Weights of a small text-conditioned image diffusion model.
Model: 10.6M parameters, 32-pixel images, arch unet, text encoder width 128, text encoder layers 8, text encoder norm layernorm, text encoder activation gelu, norm groupnorm, activation silu, widths [96, 192, 192].
Training: 13600 steps, batches of 64.
Rows from block 13 of the denoiser, named by matrix and row number. Rows with one number belong to one attention dimension. Each number is 128 + 24 x the weight over the matrix's rms, rounded and kept within 0 to 255. All counts start at 0. Numbers have three digits each.
# q: cross-attention query (model.decb.0.3.cross_attn.q.weight, 192x192), inputs 0-191
# k: cross-attention key (model.decb.0.3.cross_attn.k.weight, 192x128), inputs 0-127
q.134:108120142160142144105114169133167125100138143118146149133096125140145141116126111126149124125130124128105113141150135113097133150141108128118141117130126112113130125133132150122132094120144119133133118105124117119159112119135131145119124145131126130117133142152125114143140125134133150112133145104119133127138135121152110137142135134136118137137132131129150142129121135112107132108108122116136160130120117137117126105116143143117101113109124109110129104132141146100127109133147100125121131132139122137127101157142122145138080124133131138157114101108159136134133081125140127125
k.134:126154148139112118108125119142129145120176161111119134128201147085128121098099140152146109199136151153111106103109124133119112125107142142140143132115138136124132122126130112132134109144101152150146130110130142102148143105110111125120101104150106129114102112142094111125147130145115119117119124121100152132110134126123134120116137138161099128095090153090111160152139169114130098119103
q.135:118136140130115146151143111125128120137124118132117127121147104128135118128130120116116145135120131146130133107131130134126119124135122129120128125119147143131133126122134105144106141126127125129117122140116138120129125138125129141136138134132140135135113116134127134117126119128133101131138139139120147128123130135137135119125124130113128125127139126127096123147144141112132098145133131123149101138130112106136130135127116107132120131131124136145137135160139116144117137133111135140136133134125124134155119130130122131123146132117123119130113125140090122123124138145119121108
k.135:152083163119148126118137133153123147129148124120130125123121114139139125113111123137133153144127129149133122145142145129134137136143151102117123125084115096104118132126126141135134127139125105128103128102136110140125113139130105121149117123122135104134126116113124091139132117135142109126108115120101118115123155140121118121143131123124137126130145126135117118116116118116143130098131
q.136:132171097116121161199122037165085100169114086169091108108162118111136146123129191115111136115085122156158140094094100143109111130113143145156121172123106156119141137123119093139128115138073124132127144181107138097114176159149131099166157125124143177197103091117126159093098138107085077182116078161118118083112115144098156100100157143091140154137097104140097144096117102106170131168167139178152075120079133158142132145137123101101148157153112138097128154107129105217087151119103182145111127140162142130072120074125111096122200126147101133117123167137164114114125149129144093100
k.136:127102125155141108141158163116123115176125096136095140057012136157106127117219118138132129064092129151148136119066111146148146122182103115122152124134108096137156115107125121146141153120107101124130152138101174123140152143097158121139154105118165125118163093159125129157109119116117128132107163110123107136108095134144123120104106114135121099204201116077122147102108133136133142124129
q.137:139121100128150133129120131135130131127109131111132133135129131100132130131101160142110120125120113116131128150125116129123137122135136141147145150140120123137132147123114135104120130132120123130127132138127132132127131135152135103126128131137130135135128136130130132130106150122113122163121112124147117108133117135113122122133134122126129142136103140132136131096121120117125141126142128146121132111114142150137133126131134144125137124134115124126119113080106149154131119130135140125111121136122139124108159105130148136140140121137115126119148135135156132134110154133136126143
k.137:143137125130121131164148124102141104144117108144144101159110117128103095121173125139110139092112129098122124107111129161141167123137106119148116135169135122120135142118102105151111158165135131117123131134133149150139130137138115111136132135138110121107116153130137142129117107114123143119138146136136105122115136138123140119098132093097113137115133115121135132120126127124108118129119
q.138:158180152072100139189134046155051093189126075173097085110201121114108111170136180116112136121134103167175161054114129175142086099112136153158138150133130172125180160134121063182128203127071134119124120201103165087082169178119143118166206105118130150201097096100133171064109111107121062178142069181159171102089138140104173087060138157071136108112132096164088134112156113089185066184200118159145069122100111092137129179156069091144137144142121174152108181182131074221077166149056175124140113145157117131125134069098117085080255129114085099130120130153071115084105160137106136116
k.138:113091101118134140116140153132138111178135090152108138076000129202095132114255134143144165000100137152142156149122133125126111142215164114070130144121115091126225138114152131140158127115115079146095156144120104135107152128127137118143136115117205127163184063096126147132143161112161101125094146126125108143134129120119075152137133115111128110229254145099144112116157104148147160144146
q.139:114101119151134117099113192117154151099119170097163146143103146129124146108123094146134122111131145103098109164142129110129152124144116105108123114120123109131092129133134147094115111136146111130130136079136116149151106108127123124110103142138137115087139143133139115152140145148139157099116170102115125134170116127138109148141132106153112123146141150112142134133099142170092162086096126108111189124138151141122123109118160158110113103123144095129121098119122154069154102112172103139116129117103126117143134173152150148157035131122158148149138120118156131148137116122125124135
k.139:130157113115149146112092110130109140086119139123135097173215143115118137152041121140111140175125143118107148152135113143144123122071117121131117128103116130124076154138122135133107115147135131112132131124137117161086125124138120129119114141127072113139122163133136135103122150128119131115135125125136124125157103128138144093144165143145141149063065131133121100127132119144104124146115
q.140:124127109130116083102110126120152144110123130102141123136135163145125127136135138119126136122120145128102138139135111117165148109132115130111112126127135131146123131099136147100121141127130140124120147121149125160140116096130099098113113144118133091138153146110145121151138159125115149127099148131142104140154114121115115126139112113146137130124124168112134109153095117183122154108135148103118117128171121130137140124146138140138115123135137126138148127111114150112146109119166131131116136103111120104109161135150147136121073138141132138114136148115131133134130150130125131121
k.140:112150135108130149122146083114107154123104156119121121135113123155131139179137109124111136089129121101111122122146161133139119126119146133150114147111118133125089116149168137130125122133146156138139097136134103154095128147140107122156124139127089155135125162134151169079144146162112124118163120179141123107129132102136141108137133131114180137096107105175150128123130133143099102136135
q.141:137115145144128126097126171121136139100133137101151130115115128144127119117148094128140110141153140122100140140145154100143126127141124125111127094132136115130135127140150146133134137110166137127126121103129119148125105109113134174105115130125127105104146133138139114145153122146145141096146146109134127150126139107157106136153117120157122111122144141132134108152129128131102121093111127107116141139151120109121132123117132132150120121106137123142141117154130131067153126139145097116150131131142140144168107150133137138128105145114143122143119114123098139135134104124127152136
k.141:128149107121139139132132095143124159107138142104114128132186119100146152123096160137136143174104135125138116121132137109142083131104164134122119102146128151156112111104126125114125089121120137133116118113143134130126117122139143132126120107129103111143117157133117111119142109154150142130145116128111157143149167144111134129141110110139116149112103112155133140153122175118126128144096
q.142:113111126157142129091109163118160156095137154111148157148086124129135141099120121129129128129135128112118113159149129130128144142125125129134149114133127113112098109130122164109124108144157122152145123091122119131150108116122118137114112151124124126104143137151112116147130137144121138108125146122126133135135131121148101146148126114136122140147125144122145119125136142128113139097113126133116155123126131149121126103128138149115126104122127101110122089116128140098137131121151096125115134142127135122113131154146128143161076131124144134159142100121153128149139109138145132151
k.142:104139100130125114149140125132129103105152136133123131137201127120127135102084136118132110195132129114130104124113127148133139125083142132135130130144143119128096145114135120136121121153123156119144116115124129142123147126137119142124141124165109139100095140132138110144110163140118122117104120111134142122158143110132158099132121136116113111081108111130141143120136137125117142132162
q.143:114100141157139108081121206108171145082138160105163161138087131141115118110129076134148134132153142114107113164139136117127136142132116121104131090122143114122119122131153161115138122129172125131130120085134102149144069097100120158096101145132125090081138128142130093157167125145154171091131161101132140150140144110165095160148109107150119119134157151120146104151126156135082123085098114111111186133168110105128114118113127152140115112114141101134140096138128148043166102138154084119152133123115125130184121170141133154140048124127145148166118115116110127164124087126127152151
k.143:159148112107128160132130100145137123106136172095128122168255104119138144129044154130151112208129119131128137139145137120119138144051143137148140103091102157140101120140128133125148097126150148127135101131141105120102131125117107122111127144149100136149090182137130135125143120136126116131175127089124116148146144102113109123151133134162119138062084129160101151147133147118148104128135
q.144:141102130132127096100125151110144155112124148094144135128125154136103113129120093125152127138134138114099124142137134111158161115129119097101113124114134122134115128114137152107120128105158125109135133104164107159117108112126124137114096115125108101100168164127154112152154133139153150121126155128147126148161117121128113132126109093159126089127137164107138110146115125162113163107105149093119150124167127111131131116113137152127111121124150121132133132112130140076153104110157120118125128095108133110157140156134140139117071140117134133137144142129097148135140147131117150127
k.144:144137107137134173093107124107105121096114123126154115161188113145132137172100108096110135137112119105115154133146158149147120114104140117152104140110119149115097147169120117143130113141122128135142122160138118142097116147135141133119143121150087130131111159131130169114139151113151143128146118163116127099118139126125110135161173116107144172098110069175121119128142112130109110106131
q.145:125147121124119128132127117137135123140111123139115103120158124134129135138122134137111122127119142141113126128113096137138121108108125153134126147135124140136112138113129121133122142130100125120136125125132134122132141128130115104137139124128138136149124116123126126127134127113098124113112126124132123125123127136121120112129127126112120131121114130135131145129117114148154135123141135123120101130131116126144138133125110120136121135143128125117131119117106142145119120110126131142121128130135124132093147134159139117133092101121111144126141143121136129138132153146129136133
k.145:130123145143107127135125111140161158131156126116139129081092123148139138123150151141111133085128138120097149104128112129149118130147109115120144131121131116114136088127137139119143122147132134124136122137137127146125145118133135138113121131096114136114151123130122130128139106117128123137127101128151137122149122140125175131129109079143130122109126121138139140134139111114126155157131
q.146:112108117158121108095117158124170146103104146101158129143097143143148157115113135129127130116120151117100114176118110101137148137135118135115130123144144113133103129125141166097132094140141132113128143119160113160151105098138109115105106153122138116103148124127136114153142151139124167111123139113119110140149119137119100138159128107149128130135111164118141131146109122169115171113100155123120144126153144149122129105127150145120112125142136103116133112086131158081152101109174113140121138107119129124093142170146160137150049120134144138113144126106160123135134119121139121126
k.146:138149118127115135126110113146139155099166150137143120171187142119135138129100163118118083170138125105115123126155128144136120138070131131151137111125129121138110134153147121110114136121113165108128115137149138137140118132110131130148121129116084148151106173142131124121129142129113149139170134156121127144127134111136181123118146123128146149054080122152140136131117123130125090152110
q.147:141153079114133174177116038146106080164122098151083107133143131098139166133110201123109134117096119148159144107094087148091110135124155161181143191136101150132144128118088098128119097151083113121121163180108166105131192157166120070164136129128140203194097090105114145093091131120077085172099087157126109098125113152094155119102164140093132175144070117157136165102114100122195149176150142183143067109067139170142129123139149107102149159167104149087113141089113126236086151104115174156105135121152130125047119090128110107130185121145092135085151169140192111110113153126153081099
k.147:099090128147112096156121162168115121171119102138124152080004165156127126104241107125126135095090124154141132114048097149135174155191087152131139162183113082116186150111117103132122190143105109110135167141120173141154142118102141126146130114110151110101158112141155143117099113124135178135098141124149107088118104149139151156105125119149111087194177093057111098109142143139111141109147
q.148:135140132117130135146122106136107113159104102132094118132118135120135158117105173121124138121127110139139127109122113147104132117134139121133125155117110127118130136111122125131126128150089110110120148152129130128123163143159142109146143126142138164153109116120118132123119127122126115138114106128131114103131120147112149122111130136109145139132121110126119140105117109130156137140123123136132113124094138148130116127133136110102163137144105132095117137113124131182100148109115153131116122131128142121098134106119126111131162150150121130117129137140158128131134140128137107124
k.148:122119115156152116125116163127127101146131102140100125127108144137108136143146137124108128118118106122144117119100131125104151123162112147112119107110135097132145144133124115140119132119129132128135160148125122131149100149166110128124128100123123109085141134138140142118118132115120122130126135126145136102124118139114137148117122113139126116129132139117143134131123122141138133101145
q.149:125155123075140121153123075144086126148119107146106091120180133123116140172114166105116127109136115148139151108113104153135112111104120161156143143125124138133146160116123083147141165144085132134123123141143160120113150166130130098144153119137128151183098093116138144109116132108109105148130104153149129112120143140099144102100121133118144122116096122134109138122127114114165106175177134131130067116136128131150138140127099112143134138146144149129127158131113118193115140132108171145120123127128123119091142084132144117117155113134101115108136140140109098115109167141133129117
k.149:121120142115130124121109141123141126173125123134143137077002157155123153129251129116137146002126130144145151143142154167139133133186133123119095132140107099135137114132107129109155134106136113139083159113092119117120120119138147135127135115127118142147166105138138161130118129125154109135137139142143133154134123114150091129136133106116156121137186162119147098125132134117130161125163
q.150:122107116143113095091122195111154159092123168093176150130096151116127121108108082132131115146123147110099119161141134108141154146131123104120112108122136095136079125111142166094121103122170122129140146092153115150157108089106098128106076143142115096084140141127123107161151145134138164098128174105118124138165115124143095149170117105154128114132129146112149120144121138154098166096085131095121170129160140131132109108103147152140104110128161097135135106105128147063164098096173097119121159100092120113161121178176159158159007124125149130135138115116137141161131126132134138134
k.150:150153136108142147123135111123127123079130133118133125180243108111122153160027112119108127223118138112139124145138126126162132130078139115110123136121135178142106131148136127125080104150146145120143115122129101151125132117154112117127137112131084136137106147123137127088125132131142108110125160131110137126138145123128134094115130142143152139045066115169162150136131128117121110113137
q.151:130153125084115145180128078146082111155129101167100095120167123119128121137134167109108145119131091153158147077110132158135094111117145155146128141133138138129153135138125073151134166136091141133118112178096169110115153165122139125148181128128140144179105108125126156096099107107113088159141100164146143104104137142115172098086126152099143124108118119140104142111141117112163093171165130147142090128117131111132130156149090101143144144141115151130109149149114106186099147148087165127137123146141121147098132068111118098093229114136102121125136132141093115120114150149102118124
k.151:111109101120134133109124171111144124130134119121142138078000131142123129124219117124136111023105117127132143116118134134126142139173135134117131128154126122115179150116137111142135147139140101134122154126139107129133136126118141113137137119139150131126172086106127147141134096145117112113089125110141126141115120124118124135123126122104125121206197169127119104129131131126121156132125
q.152:137179098078124147185127022165095082179112086170080083115170129101135159153104227123102139108091121165163143099069079145113098102104134159175128196124108149140148130103091073145116127146042127122113148198114165117120195164159123050163161152116155188227093090098124155087096130114080061192109077189125115095123101145082168094094147141079144176132076109144092174114120072147207153194174161169153057133084145155144140152146125106108164150159118149088125153089130125255074164124103204137113139119150126117044131074134125098122189123147093140094139181140179095085128154125148077085
k.152:084084096124141094134124171121118155202125106119129151066000132191093115129255124133128155001102114150125133124110121155142137142193111133120160135151146107126186132126115121125160184153103124112097159143105160150135116137114139132130138114105165131101170067134125135116091140122131142158100132127151137113120100120151125199075119128121140120213216167110113110149138124142135169137135
q.153:145138112120155156164136079137102109161136113144113129120133130109134127125117165122110134105112109118154142112112129140107142134145154132159128156131118150129143120130121114137127124126100120135113142159119120104111151172157146118139149125122130167170112123134107153110110135121122096164118095142141103115105124124095148121115140145108119154129087099145117145109138116084154145160140117151130093109095119143131124119140149126108157156130106133111130141121135110191096154127095150140134111140131138136101126113121111102116192142142113122117126138128153120115115133125151103106
k.153:119122135150123080132135173150129086168124104160124143118073131123120122083208101140135147124115134163104138119093122134151172121153100132142131146118134097143181134118113123148120161107114131148155134109113142135154137125136121137152166137124151109135126143138139134123111121113133133154125111110139111131122109153119134147109106108121123118175161146109095099106114138129127114133150
q.154:140122141141131141126132131125129151120133141120127135128131136129112130129124098141135111138124136110114152127138135138121143127120117114130137128123134128124125122132133136150126122128141126127133123118144117129122109111122136146132120112138133118123128136130130126133132117139135143108130137119142129116125119129124112143139111119144124119130130119116149118137131127129110112121128123123122140128129110105113127131141125141136117124114119133139126136137122122092141128137126113131131128135125129126150127135141127126110128119124132132125117118119120142142141131142127134129
k.154:124120124145162137131138170132125124133104107126105135116165110102122112130130137133115135133122128143117113115099134137132115137139126134130131123151121138123134118138131137128152129125135112131128113161106142142129126092126134105142122143134126162122134128150123121141111130124131121124114113128134124142124110127109149107123141115113131119106104137088121117098124129146122129123123
q.155:126120109133127120120127141122123133121131129116128149132123116129137111124127116138125137130134124136130115133132132124121130139134135131134136120146112119123115123120129125118130132124137132124114105120130137131123127121127124124131124124134143113125141126130125123132128127122126131128131133127138135134128130116130124128122122130130131124136128142133123118131126131130116125117125128125134135144118126131124107134129124140131128124128130128127115114123129128125134133129134107124118131133130125131124127140126138138128110131132140136124118119129143132136126143139129125125
k.155:151164121136136112124150130116135103133121111133134121145133133133126134122116128137131129164113125130112118154138133127123143110136139125128113149140126137105115128129141134140135161126134112130115126138126140148108126158143112112124112127139130127133136128128144137114121107112135127114099131142103135145145134082126138131162125109136128126127121113143125099137152113160134124104117
q.156:127125160136118124118139160120120122129138124142124110129099100151122102129151089136130135139158106123153117103142158150124100130136119126112148097124147124118151121158145118151148153125125138128117092114097130102124109130112142183138151119133133128119128131135129111120125116145148126108172129126133161124118146118149142138120137148113117132114167121136117116115154156086104072121149100133135162137103127111128116139125103104143131107101126132136106122192145108105129138147090119104147121167135105151164121110096119134123195130127132129173106109121090141126127103124101137143
k.156:144116131122133138117111120139107128140146106116084148129160108110154104144109130137144105136164114123136129130126113103091129092127129096092135119107116167150114172066141132135109110129112109126131112103124130120117136146142131113100140122135129123137127142073131127111150132108119112109103132127130134131147149137128125118134125124134119103153148142133082115127108137120141127118119
q.157:128132145122123129137146112137120115129131106159124125127159116130123106150154125129129133133142110138134132100135146141140092112123112141119132112135139131134164138141140102152138171118122145133115105141124131118120117149105133163145142102117123105132116135123136123116114113149133121125143116148123143134089149122128137111107130141114130120105147116146114117116149136108111086136149131125137131127136119091134132163134105106144134142122124142150120148183127108126124138152088130118158131143145118141142112104114115117110195137112108114152119096126076128117126120142103131132
k.157:131136123121117124113115154128125148125129146142107148099090131133124122133162133122137127074124130132138119127156170111104122122149143115109124122134116152139149127121112128127127100117110137137105130125129108123115114133110131130148141118113181108149119110117118095143136121127107077131117113111109136130144151111121114104128116141139130137155156130145109138127162099148119150154148
q.158:128134144150123168163146143127132108129150120163120123119124118137135129121143125132137131130155117148159113114135135129098096136143127137125142114135137132118148138152146124158142130135133139136120119134093132092123127157120122158129155129112124145136120128132117135118116105138122106132157118127114150123098147113134141120123129163112120145114135094138121132127138146079122082134137118161142131131096124118114120137125123101125136137115116131127109121163151110134108152149095130121144132150148114156151094105116102120124186126132136126139111103140106134108129095135122133134
k.158:114120129137130119112143141143135122133180162124112142117132124083130127098118155147143100141166127158128105126104118093100103097137137132105170087134111156123138106099141116108165120119129132127129115092143163086157135117091119121117141123152177095144089132107096094123127089128130108110118126115139156140148143137101127124122112135165109097147159147135109131117124114125134133129144
q.159:163152132106117159184147035145056099172140087168088098107168124110110095154137154127110129129121095135196149057105138154119098114132145136140155142121125172112178159142115075184124167133099143115119126198099144101089171186124155134168182088135124150184107110116130168099095116110126079168143082167148133101096124120101168092077141153083143123114129092150078141107153118090168085176180128153140080126095121108117136143140095102120140148148106166141106180157114091191066160151057165106148108137135138138119132061082099088077255143124090087133114139150094122094108151136107131109
k.159:121114127117122115126132168136110096178114126150144124077005133184116111149235114119126159020111141136128150127108129158121134106211115100116117129126109125128181131130152106140116123108137106123127139116124131102147111129114131162145132108120202123140134081135153147153152122115143134123085151133141115129127108123102121130118125103116120112233250139080098085120142113161151142103139
q.160:130142116091132134134128108118115139115114139119093114127146158115124136120134145131123102136127134156102118139107128113119136148106127140127135126130150144135102123122143158117111065126115128114141127104151139134142143139122143118133108108116124128128132143147102158125144135136117130117126138129102113128136137110124126127125124125107108142127118100122135139112129108141147143134127165147117113129146126117139113136128128122153092137138137137115109135130120154140115123118152139144132150112134143119131141131122161116103144137107149133107144152141177120138120140136101141112
k.160:126121141135131122139128145132144110157116121122117128154118134127140103119167148117133139102144132130113129122133140135120138125147136140125156139133147135156125136105151125138138122142130103118138121114153155122128147135137105115144130137139147110158160124116112121119092148138126138108125116113154134139138118142160134123117122129145135147128160118115121124131147119147153123126151
q.161:122096141132152144137140100134113129135129116157139075158129109161151134140133099111128128122141120118112110129126117202133128109104126155116135115127138121061136152160130119147126118150116092121133123140138126120134116118135152163140140112124118123114150095104143090127100143123143114133126139153126150113112146108149149106110128143126113109112158136107126117126132127103101129146129113137117113159123094108134149152117143148145139105108116136131120128146100127167131120143102155111109113190126140143131121088117130098134180105130099142111144112153150109106108101110116124123
k.161:111156134114134111123124116133119133099144100113141124143107168111146108125164147136129129059143115127131154109131135131118130150090128145156148138146152139147129124145130135120139127126129126113110143113137114126158150156093128112127151159137103129122114157139124144122125146142133144126169126115106136124154139115118129089135128133136131143087140124109154119152111108119129142126112
q.162:127134122122125116129129163114114126143117109120131153121108120127120139149125145129134138129140130141140107126127124123121112139148134113140139138129119136142102096132123130141143112115124148117108139120127118127115144125121108112127121103146140144156114121111126139137133129129122109121113136137140135132136122141140134124138120128132124148116118117123126139125127127139150116123115140134132140126118128181131116127139113129130118125146145119143121135129114118138137137136144125108115140125131135126093155131127118139142134130122130125144105154119117157136140132134121115134
k.162:112110106126113118115134124099115135127121129138129135128118135147096131114157095128108119132133130128133125102100121119121124129130133132109110124119108125130145130112118133138143108112136126141143116115143125111119130128141138098129142119133138110128139110163125136118137122117132125132113106133147115108144151137126128123126155117132117118147126107113123112132124109115132114113125
q.163:133154132116127119130135145128143115139143118119146166123123142103127120131141163133123134127142127149128135135127134090117138141139147126137138125114124099150113106109128138119118092101136150116116138115134130130105127121124128104120124118146140142150119153120118156130152125135099133113137129126141116138140118125114124127159143136122142146133113122133136117129126113144134130116130150147130125132141136149116119110126120115128116150136135113134113130116132129116130133134164103119141132106133121109094139158124105141146090138129134125147134141111117150150140122144126121130
k.163:138127136137139120126148134118116122143130124124136142117135137135143122123151125115137143126126110126108136143117130161113151126131107105078122115120108126146128166130120110113130135116128106135131131141121123151114133109138118111132133128144148132140128133099131128112139123135124112147119101148120141133130123135120136134122141137122114139169135126119127126124149144126119140111116
q.164:118097134170128100130115112127122108110116141130159147139149121129118134129135117151152128129118121107114126118138116115115124123133113127110124121116138099123133135122129120131128184130129116152120140138101145133127116105144116143104121157106113109113168151147141123135129131130127139138138139113158139144101118153125120135131138140102141126138127158123109112122118131144120128130134119105130140120134146116136145123109125112127117127122135121144135114144176097094159111106119110123146117144139112120172106174181122149116087129146127104144106095122103134151146106129143134124
k.164:098141120131125152123108125124136129123153115163150135125165118111140112132071130125147129196146132136139115135139142130109114134088158127117135119098117135128104108140117115100135124137133118115152128117144129120109114129101117119122120125115123151105114161125100108147137111153111116133141133131114151122113140128145136123160102134143139122103097139138121135126143152125109121143131
q.165:077111114222204164148097058177175133076139171185194131161149086174162117099067116127127113115115114043181224146198113145128143129089091137073061080120166146074193178108124049142117255250134103206164109146131137132136073123168181232166080208111093035057161131180102099128116090114116117218152117107173193116057121092117084170093113097147092104127155227128148105082101177080100163128166052026069097135142110000073139099107176099124160143098083101150169125141203101050167087152112113119112102168108089227219062203178114097041142172144113092131132005119135131094116105091193158127
k.165:122164113138129140136138102129156151087132150105117127163255140084135122117000109136111116255137140113130129111157125131132107127059126125107108119124114160122094113139148139113146099142108137110120098133135102099136119106122102135118101140124050136143109164132110114144134096151142147105149143131135129113114130124126124125126106139136124141021000133156115129095129149108103100124152
q.166:129150135143122089115137153115125112126122117112139151109091139117095140138130128144128120133127118145166133117141121075124141145139147102122125128136116126166132104107114136115137142117126156142116144142138125140112133137108111114115131126140130138158110146119121145130145114128113124101135127125158129125120124160131134141142111114130134158141117117134118139149132128135145138111128129130147136109103133140124122125125123121116126145120120136136145117119138105104135120141132118130123123093115114123125150135113132151131123163129131115162097144101105166131150160136137140145
k.166:124131113123141114113134141133141128134127139131129138132160138128143135119092105133137117198112145106117129122125119109116110127162123132117145160131116128137115131143110112141137116127118124137124132106143133128128079130103130124118129142139142143110142122106134136127130116131119129123095152114119122126138142137120132118118146155132111119125134134135102143130106114144119144120126
q.167:144172109068098127132128151111129132154130129105102140121128157093122120117156183123122117121158147181099113145097137101135129146144151098169157148136108123163083089099138153110115000062130165094109143096145117135128158132099123066112136084146176162165100141106120162127155125131108122092131104124104076123183114119131148133155122126120141141123094073127133146116149115143143121123106170175143132123147121169131114114135122135141096136158144131125101129100085167160104159114157113143132155078140149077055149113105119147161124113096148131121150188135169124154146129151101124137
k.167:122122132130131120154117145151120102162130100157111164132056105141094105126237112115109143012142114109112122164087118130120169101150159110115122149141129123094139160134109120143114127116156107119129121117137134141141151155116132136132125109141169118132159112116138138121138117117143151132099133122126136122138101163144125107110133126119114135186209124131106121145132118126135135112132
q.168:114103137131140170121140102139141131123132118160121097135119116152140128109128117121126109110126132117137130126136128143119134117110133151127128111115140137101140146133128111141120121145112118139147129133142120109150110139133160146140139114120127112111138111132117120131107146115127127148136126135114144128118127112125111133119145134127111126109143118115131130126122141102125145138146123129138125132129110105129128126123155147133139124120123121133130130137117128128138134139114137141129120145145135154142122103101129093112185128129118129118150128153174121109110116126121130128
k.168:135116135137117111136134115113129127133110132126137142144125143123141131129151141145147125090147149128145121163140115154131125132127135152124120119111140143118128114134137107128109113119125123115138119101134131102132158141113136102145157125148107134136146141120115142132125120122153107122151123123124137119141113141148138152123141127116106106106108136132100155131139112159127141147108
q.169:154142129050057097123132189093092131157103116071076146090124168093100135138165135128124134149134116198103058139087145090123114144146167101176192173134106141193073076123120179110137007044129162058099158112118129133124174137092081041119154084146154195180100159096132172136147156143126143073108114140093063129172130171131168109155120138099139166128092074132107157156125087168152103125099190195163153099105149247179113125154094141126112140158176128121099131109089155166087162102152139152131155070144155061062169096095136161210100107106160126121105221122135123171133160160086120120
k.169:126106139134146122114090141111115103162126104160107150092000095174138117123250145116143140021116116118123114152103121139115145125171134111098123141136154128119168139113118126135144123127121087114118112114147144144116122115114110121148125111150180105136139089135141165138110117127116116110108138104120119100140140147112125138116113139133130145218240129098112121128136114116136112124126
q.170:120135136113121093105140131132113121118091124105126123111145143128091118125129117141144126129121120118118116123127119092133112156131104132128118133124132135149119123131130133122133159130134124136132135136110142143130142131129115110104122136121100130141165132141111130136136127141129143114134133120153135141121121143117145129131119127109149138152123136136120118132113117151122110126132133124125154131114161158140122134117106119111122136120145129147140103139158110108136098096136110147134132094114116129142144166166152157128089131136147115146108104131099136143115167141125131129
k.170:131122143114135113132116129136160104118127102119100120129162134128132109155066134149120114204118120146122110125161111130123095139127137120129126103113112124146105129111135124113127087123112121130104123107141116136137132129112119137111124123120142151147126115139114113126129110122124098115088112131131117119125137121113138154129114155142146124138122131139112131146129153129139127153122
q.171:122086141153140139117100109133121116125121144145126094169143116154148125118127097129131144129116125115122127123140125162128123112108108160122120126125145125094154160153129103143124160147107094145146107151100125122141118125151110139127136149111110121105150110151141094133107135138161132142127139127117155118117146124120123123099137120136133123141149162117127130125119134120103119148142116106111124129109159118121156139115143117117121108120130144119127126143141135126132109119105144131127113151137126140176096125148129105117137123139124140111137117131136108103119107111125123122
k.171:113140123130125136119155105129140120091156093130146096112126143121140139126115123147121132148129137127139140116131125099112123131133136143146143111125121145124128120121118133111146122121092130135140097146098138116117113114100117156152113140151095135125126142135145126119122122154157110130145120105125131130127123133132134125085112131128132133109106154135123133130147123122145140137122
q.172:130165111067109099120130173120111124154116102090097137106098131091120130151142165129105141120148145165134128148112146100127132129149168096154144162134098129175094095119119150122139058092149169105097126122135105144115145132101102082109137097137159170161077135097128158131143146125108120106119114148114091141170131145121139118143135131142136151128092087147132153141139112152142109118097139180134128125110110194122120109163114143129120141153126131109104140089092149157082160134148140110118153096116146099038155102096121129169124119118128134113117183123125127157144134157109117135
k.172:137094146137126160123126131128132141152117124144128118116048145176117118103210118139141143073147127122128110113119097148132123126163133127130130146159118159119142158146108140127138133133148111134139157138120148138123128142147129162125146106136138136119122127128138140106104123116131140122078119145131103123130086107125115128119120108091130133203163120106149121118142130135119150119122
q.173:136161138064066093122130178099099113150111103089103145101114146092100129146167133137127138144128125175110080121102130077114120159156138108151166161136118133164116084125127162113141077058139150091126151121101135138129161139100090068111137097128145176179100148103123161127138128145123130080119130123119097134160111155121146120161123134116130155128099082126115140146124099171144119111105167171159146105103152207154113122138097141118107145153165140120122128115114128135121134107142116159143141100139142082082171108116129157160077108108151132137105166129114119162145165154117122119
k.173:124104146123123134128122153120116135169133117123107144082081114157109118116165107151117130107118127142146135146132110121103140114145149116118143109152142118145139119110117120119104147117143076117141136107122106125130123124143139118134159140120168128128127072107114140136144115135139159136089114134132123118120157121124128118110128116145148125207187133117113124123138121151137119141147
q.174:153161144035033089126142193095085106162103090055072148090118167062080142149170143144135148142149132203090032117081131074118102140185155107175206186110076114217062038148131184104127000022136170060102169103113115137116176128087064031088168063161154212212121152058131185138151164128128143030095116138081054150172131182135166091189132149093159177131091060127068174156141075197160090106098211209193163126110149255183096152151077144128089152158197147114089126125081146177105159087171128148139170067141160016028185089100143190214085102109147163136121244129122144168162155172062115124
k.174:140109142104112107107140159107113122161126133145113134082000121161126145114255142137148132000131141132123144146115123117109119151171162119111132121143142115144134163127117144165123126120135122114118103140131139118121153141115141118135130145140190143125141088111120138129133124098134116137087149110155133114124120137124118132134105132127140126245255122131111137150138132152135165113140
q.175:138122137113111126129136134125114131121122130108113124120142146129122131120142134152133125120122128147108089129116139099115117138126124142139134141109143114150124125136129151109132084092113110109139142115099143125121134139113123110108138108126134133146160137124123141144132137149113145099132130111124131136141127140134125125159129144100129148145133124119123116138115120156123125131121150143154155115128164150145124133107114120124113134129135131127105114147130121125131116098129107145130132124140108106134131147152121148135102120138126111139122123125142118129120134136113149134
k.175:141128140130118121129102142138116118094155143137111149142124139134143114119132151159132121118120135125158131148139136107132124114123154146129117114116130164120119143121152145127159119108116124119117120118114149134144141094140111108127133134141133127127131117097109109135138110134089132148119134134126097122154145129124141121127111125140137113141146142136114126141130127137109141151110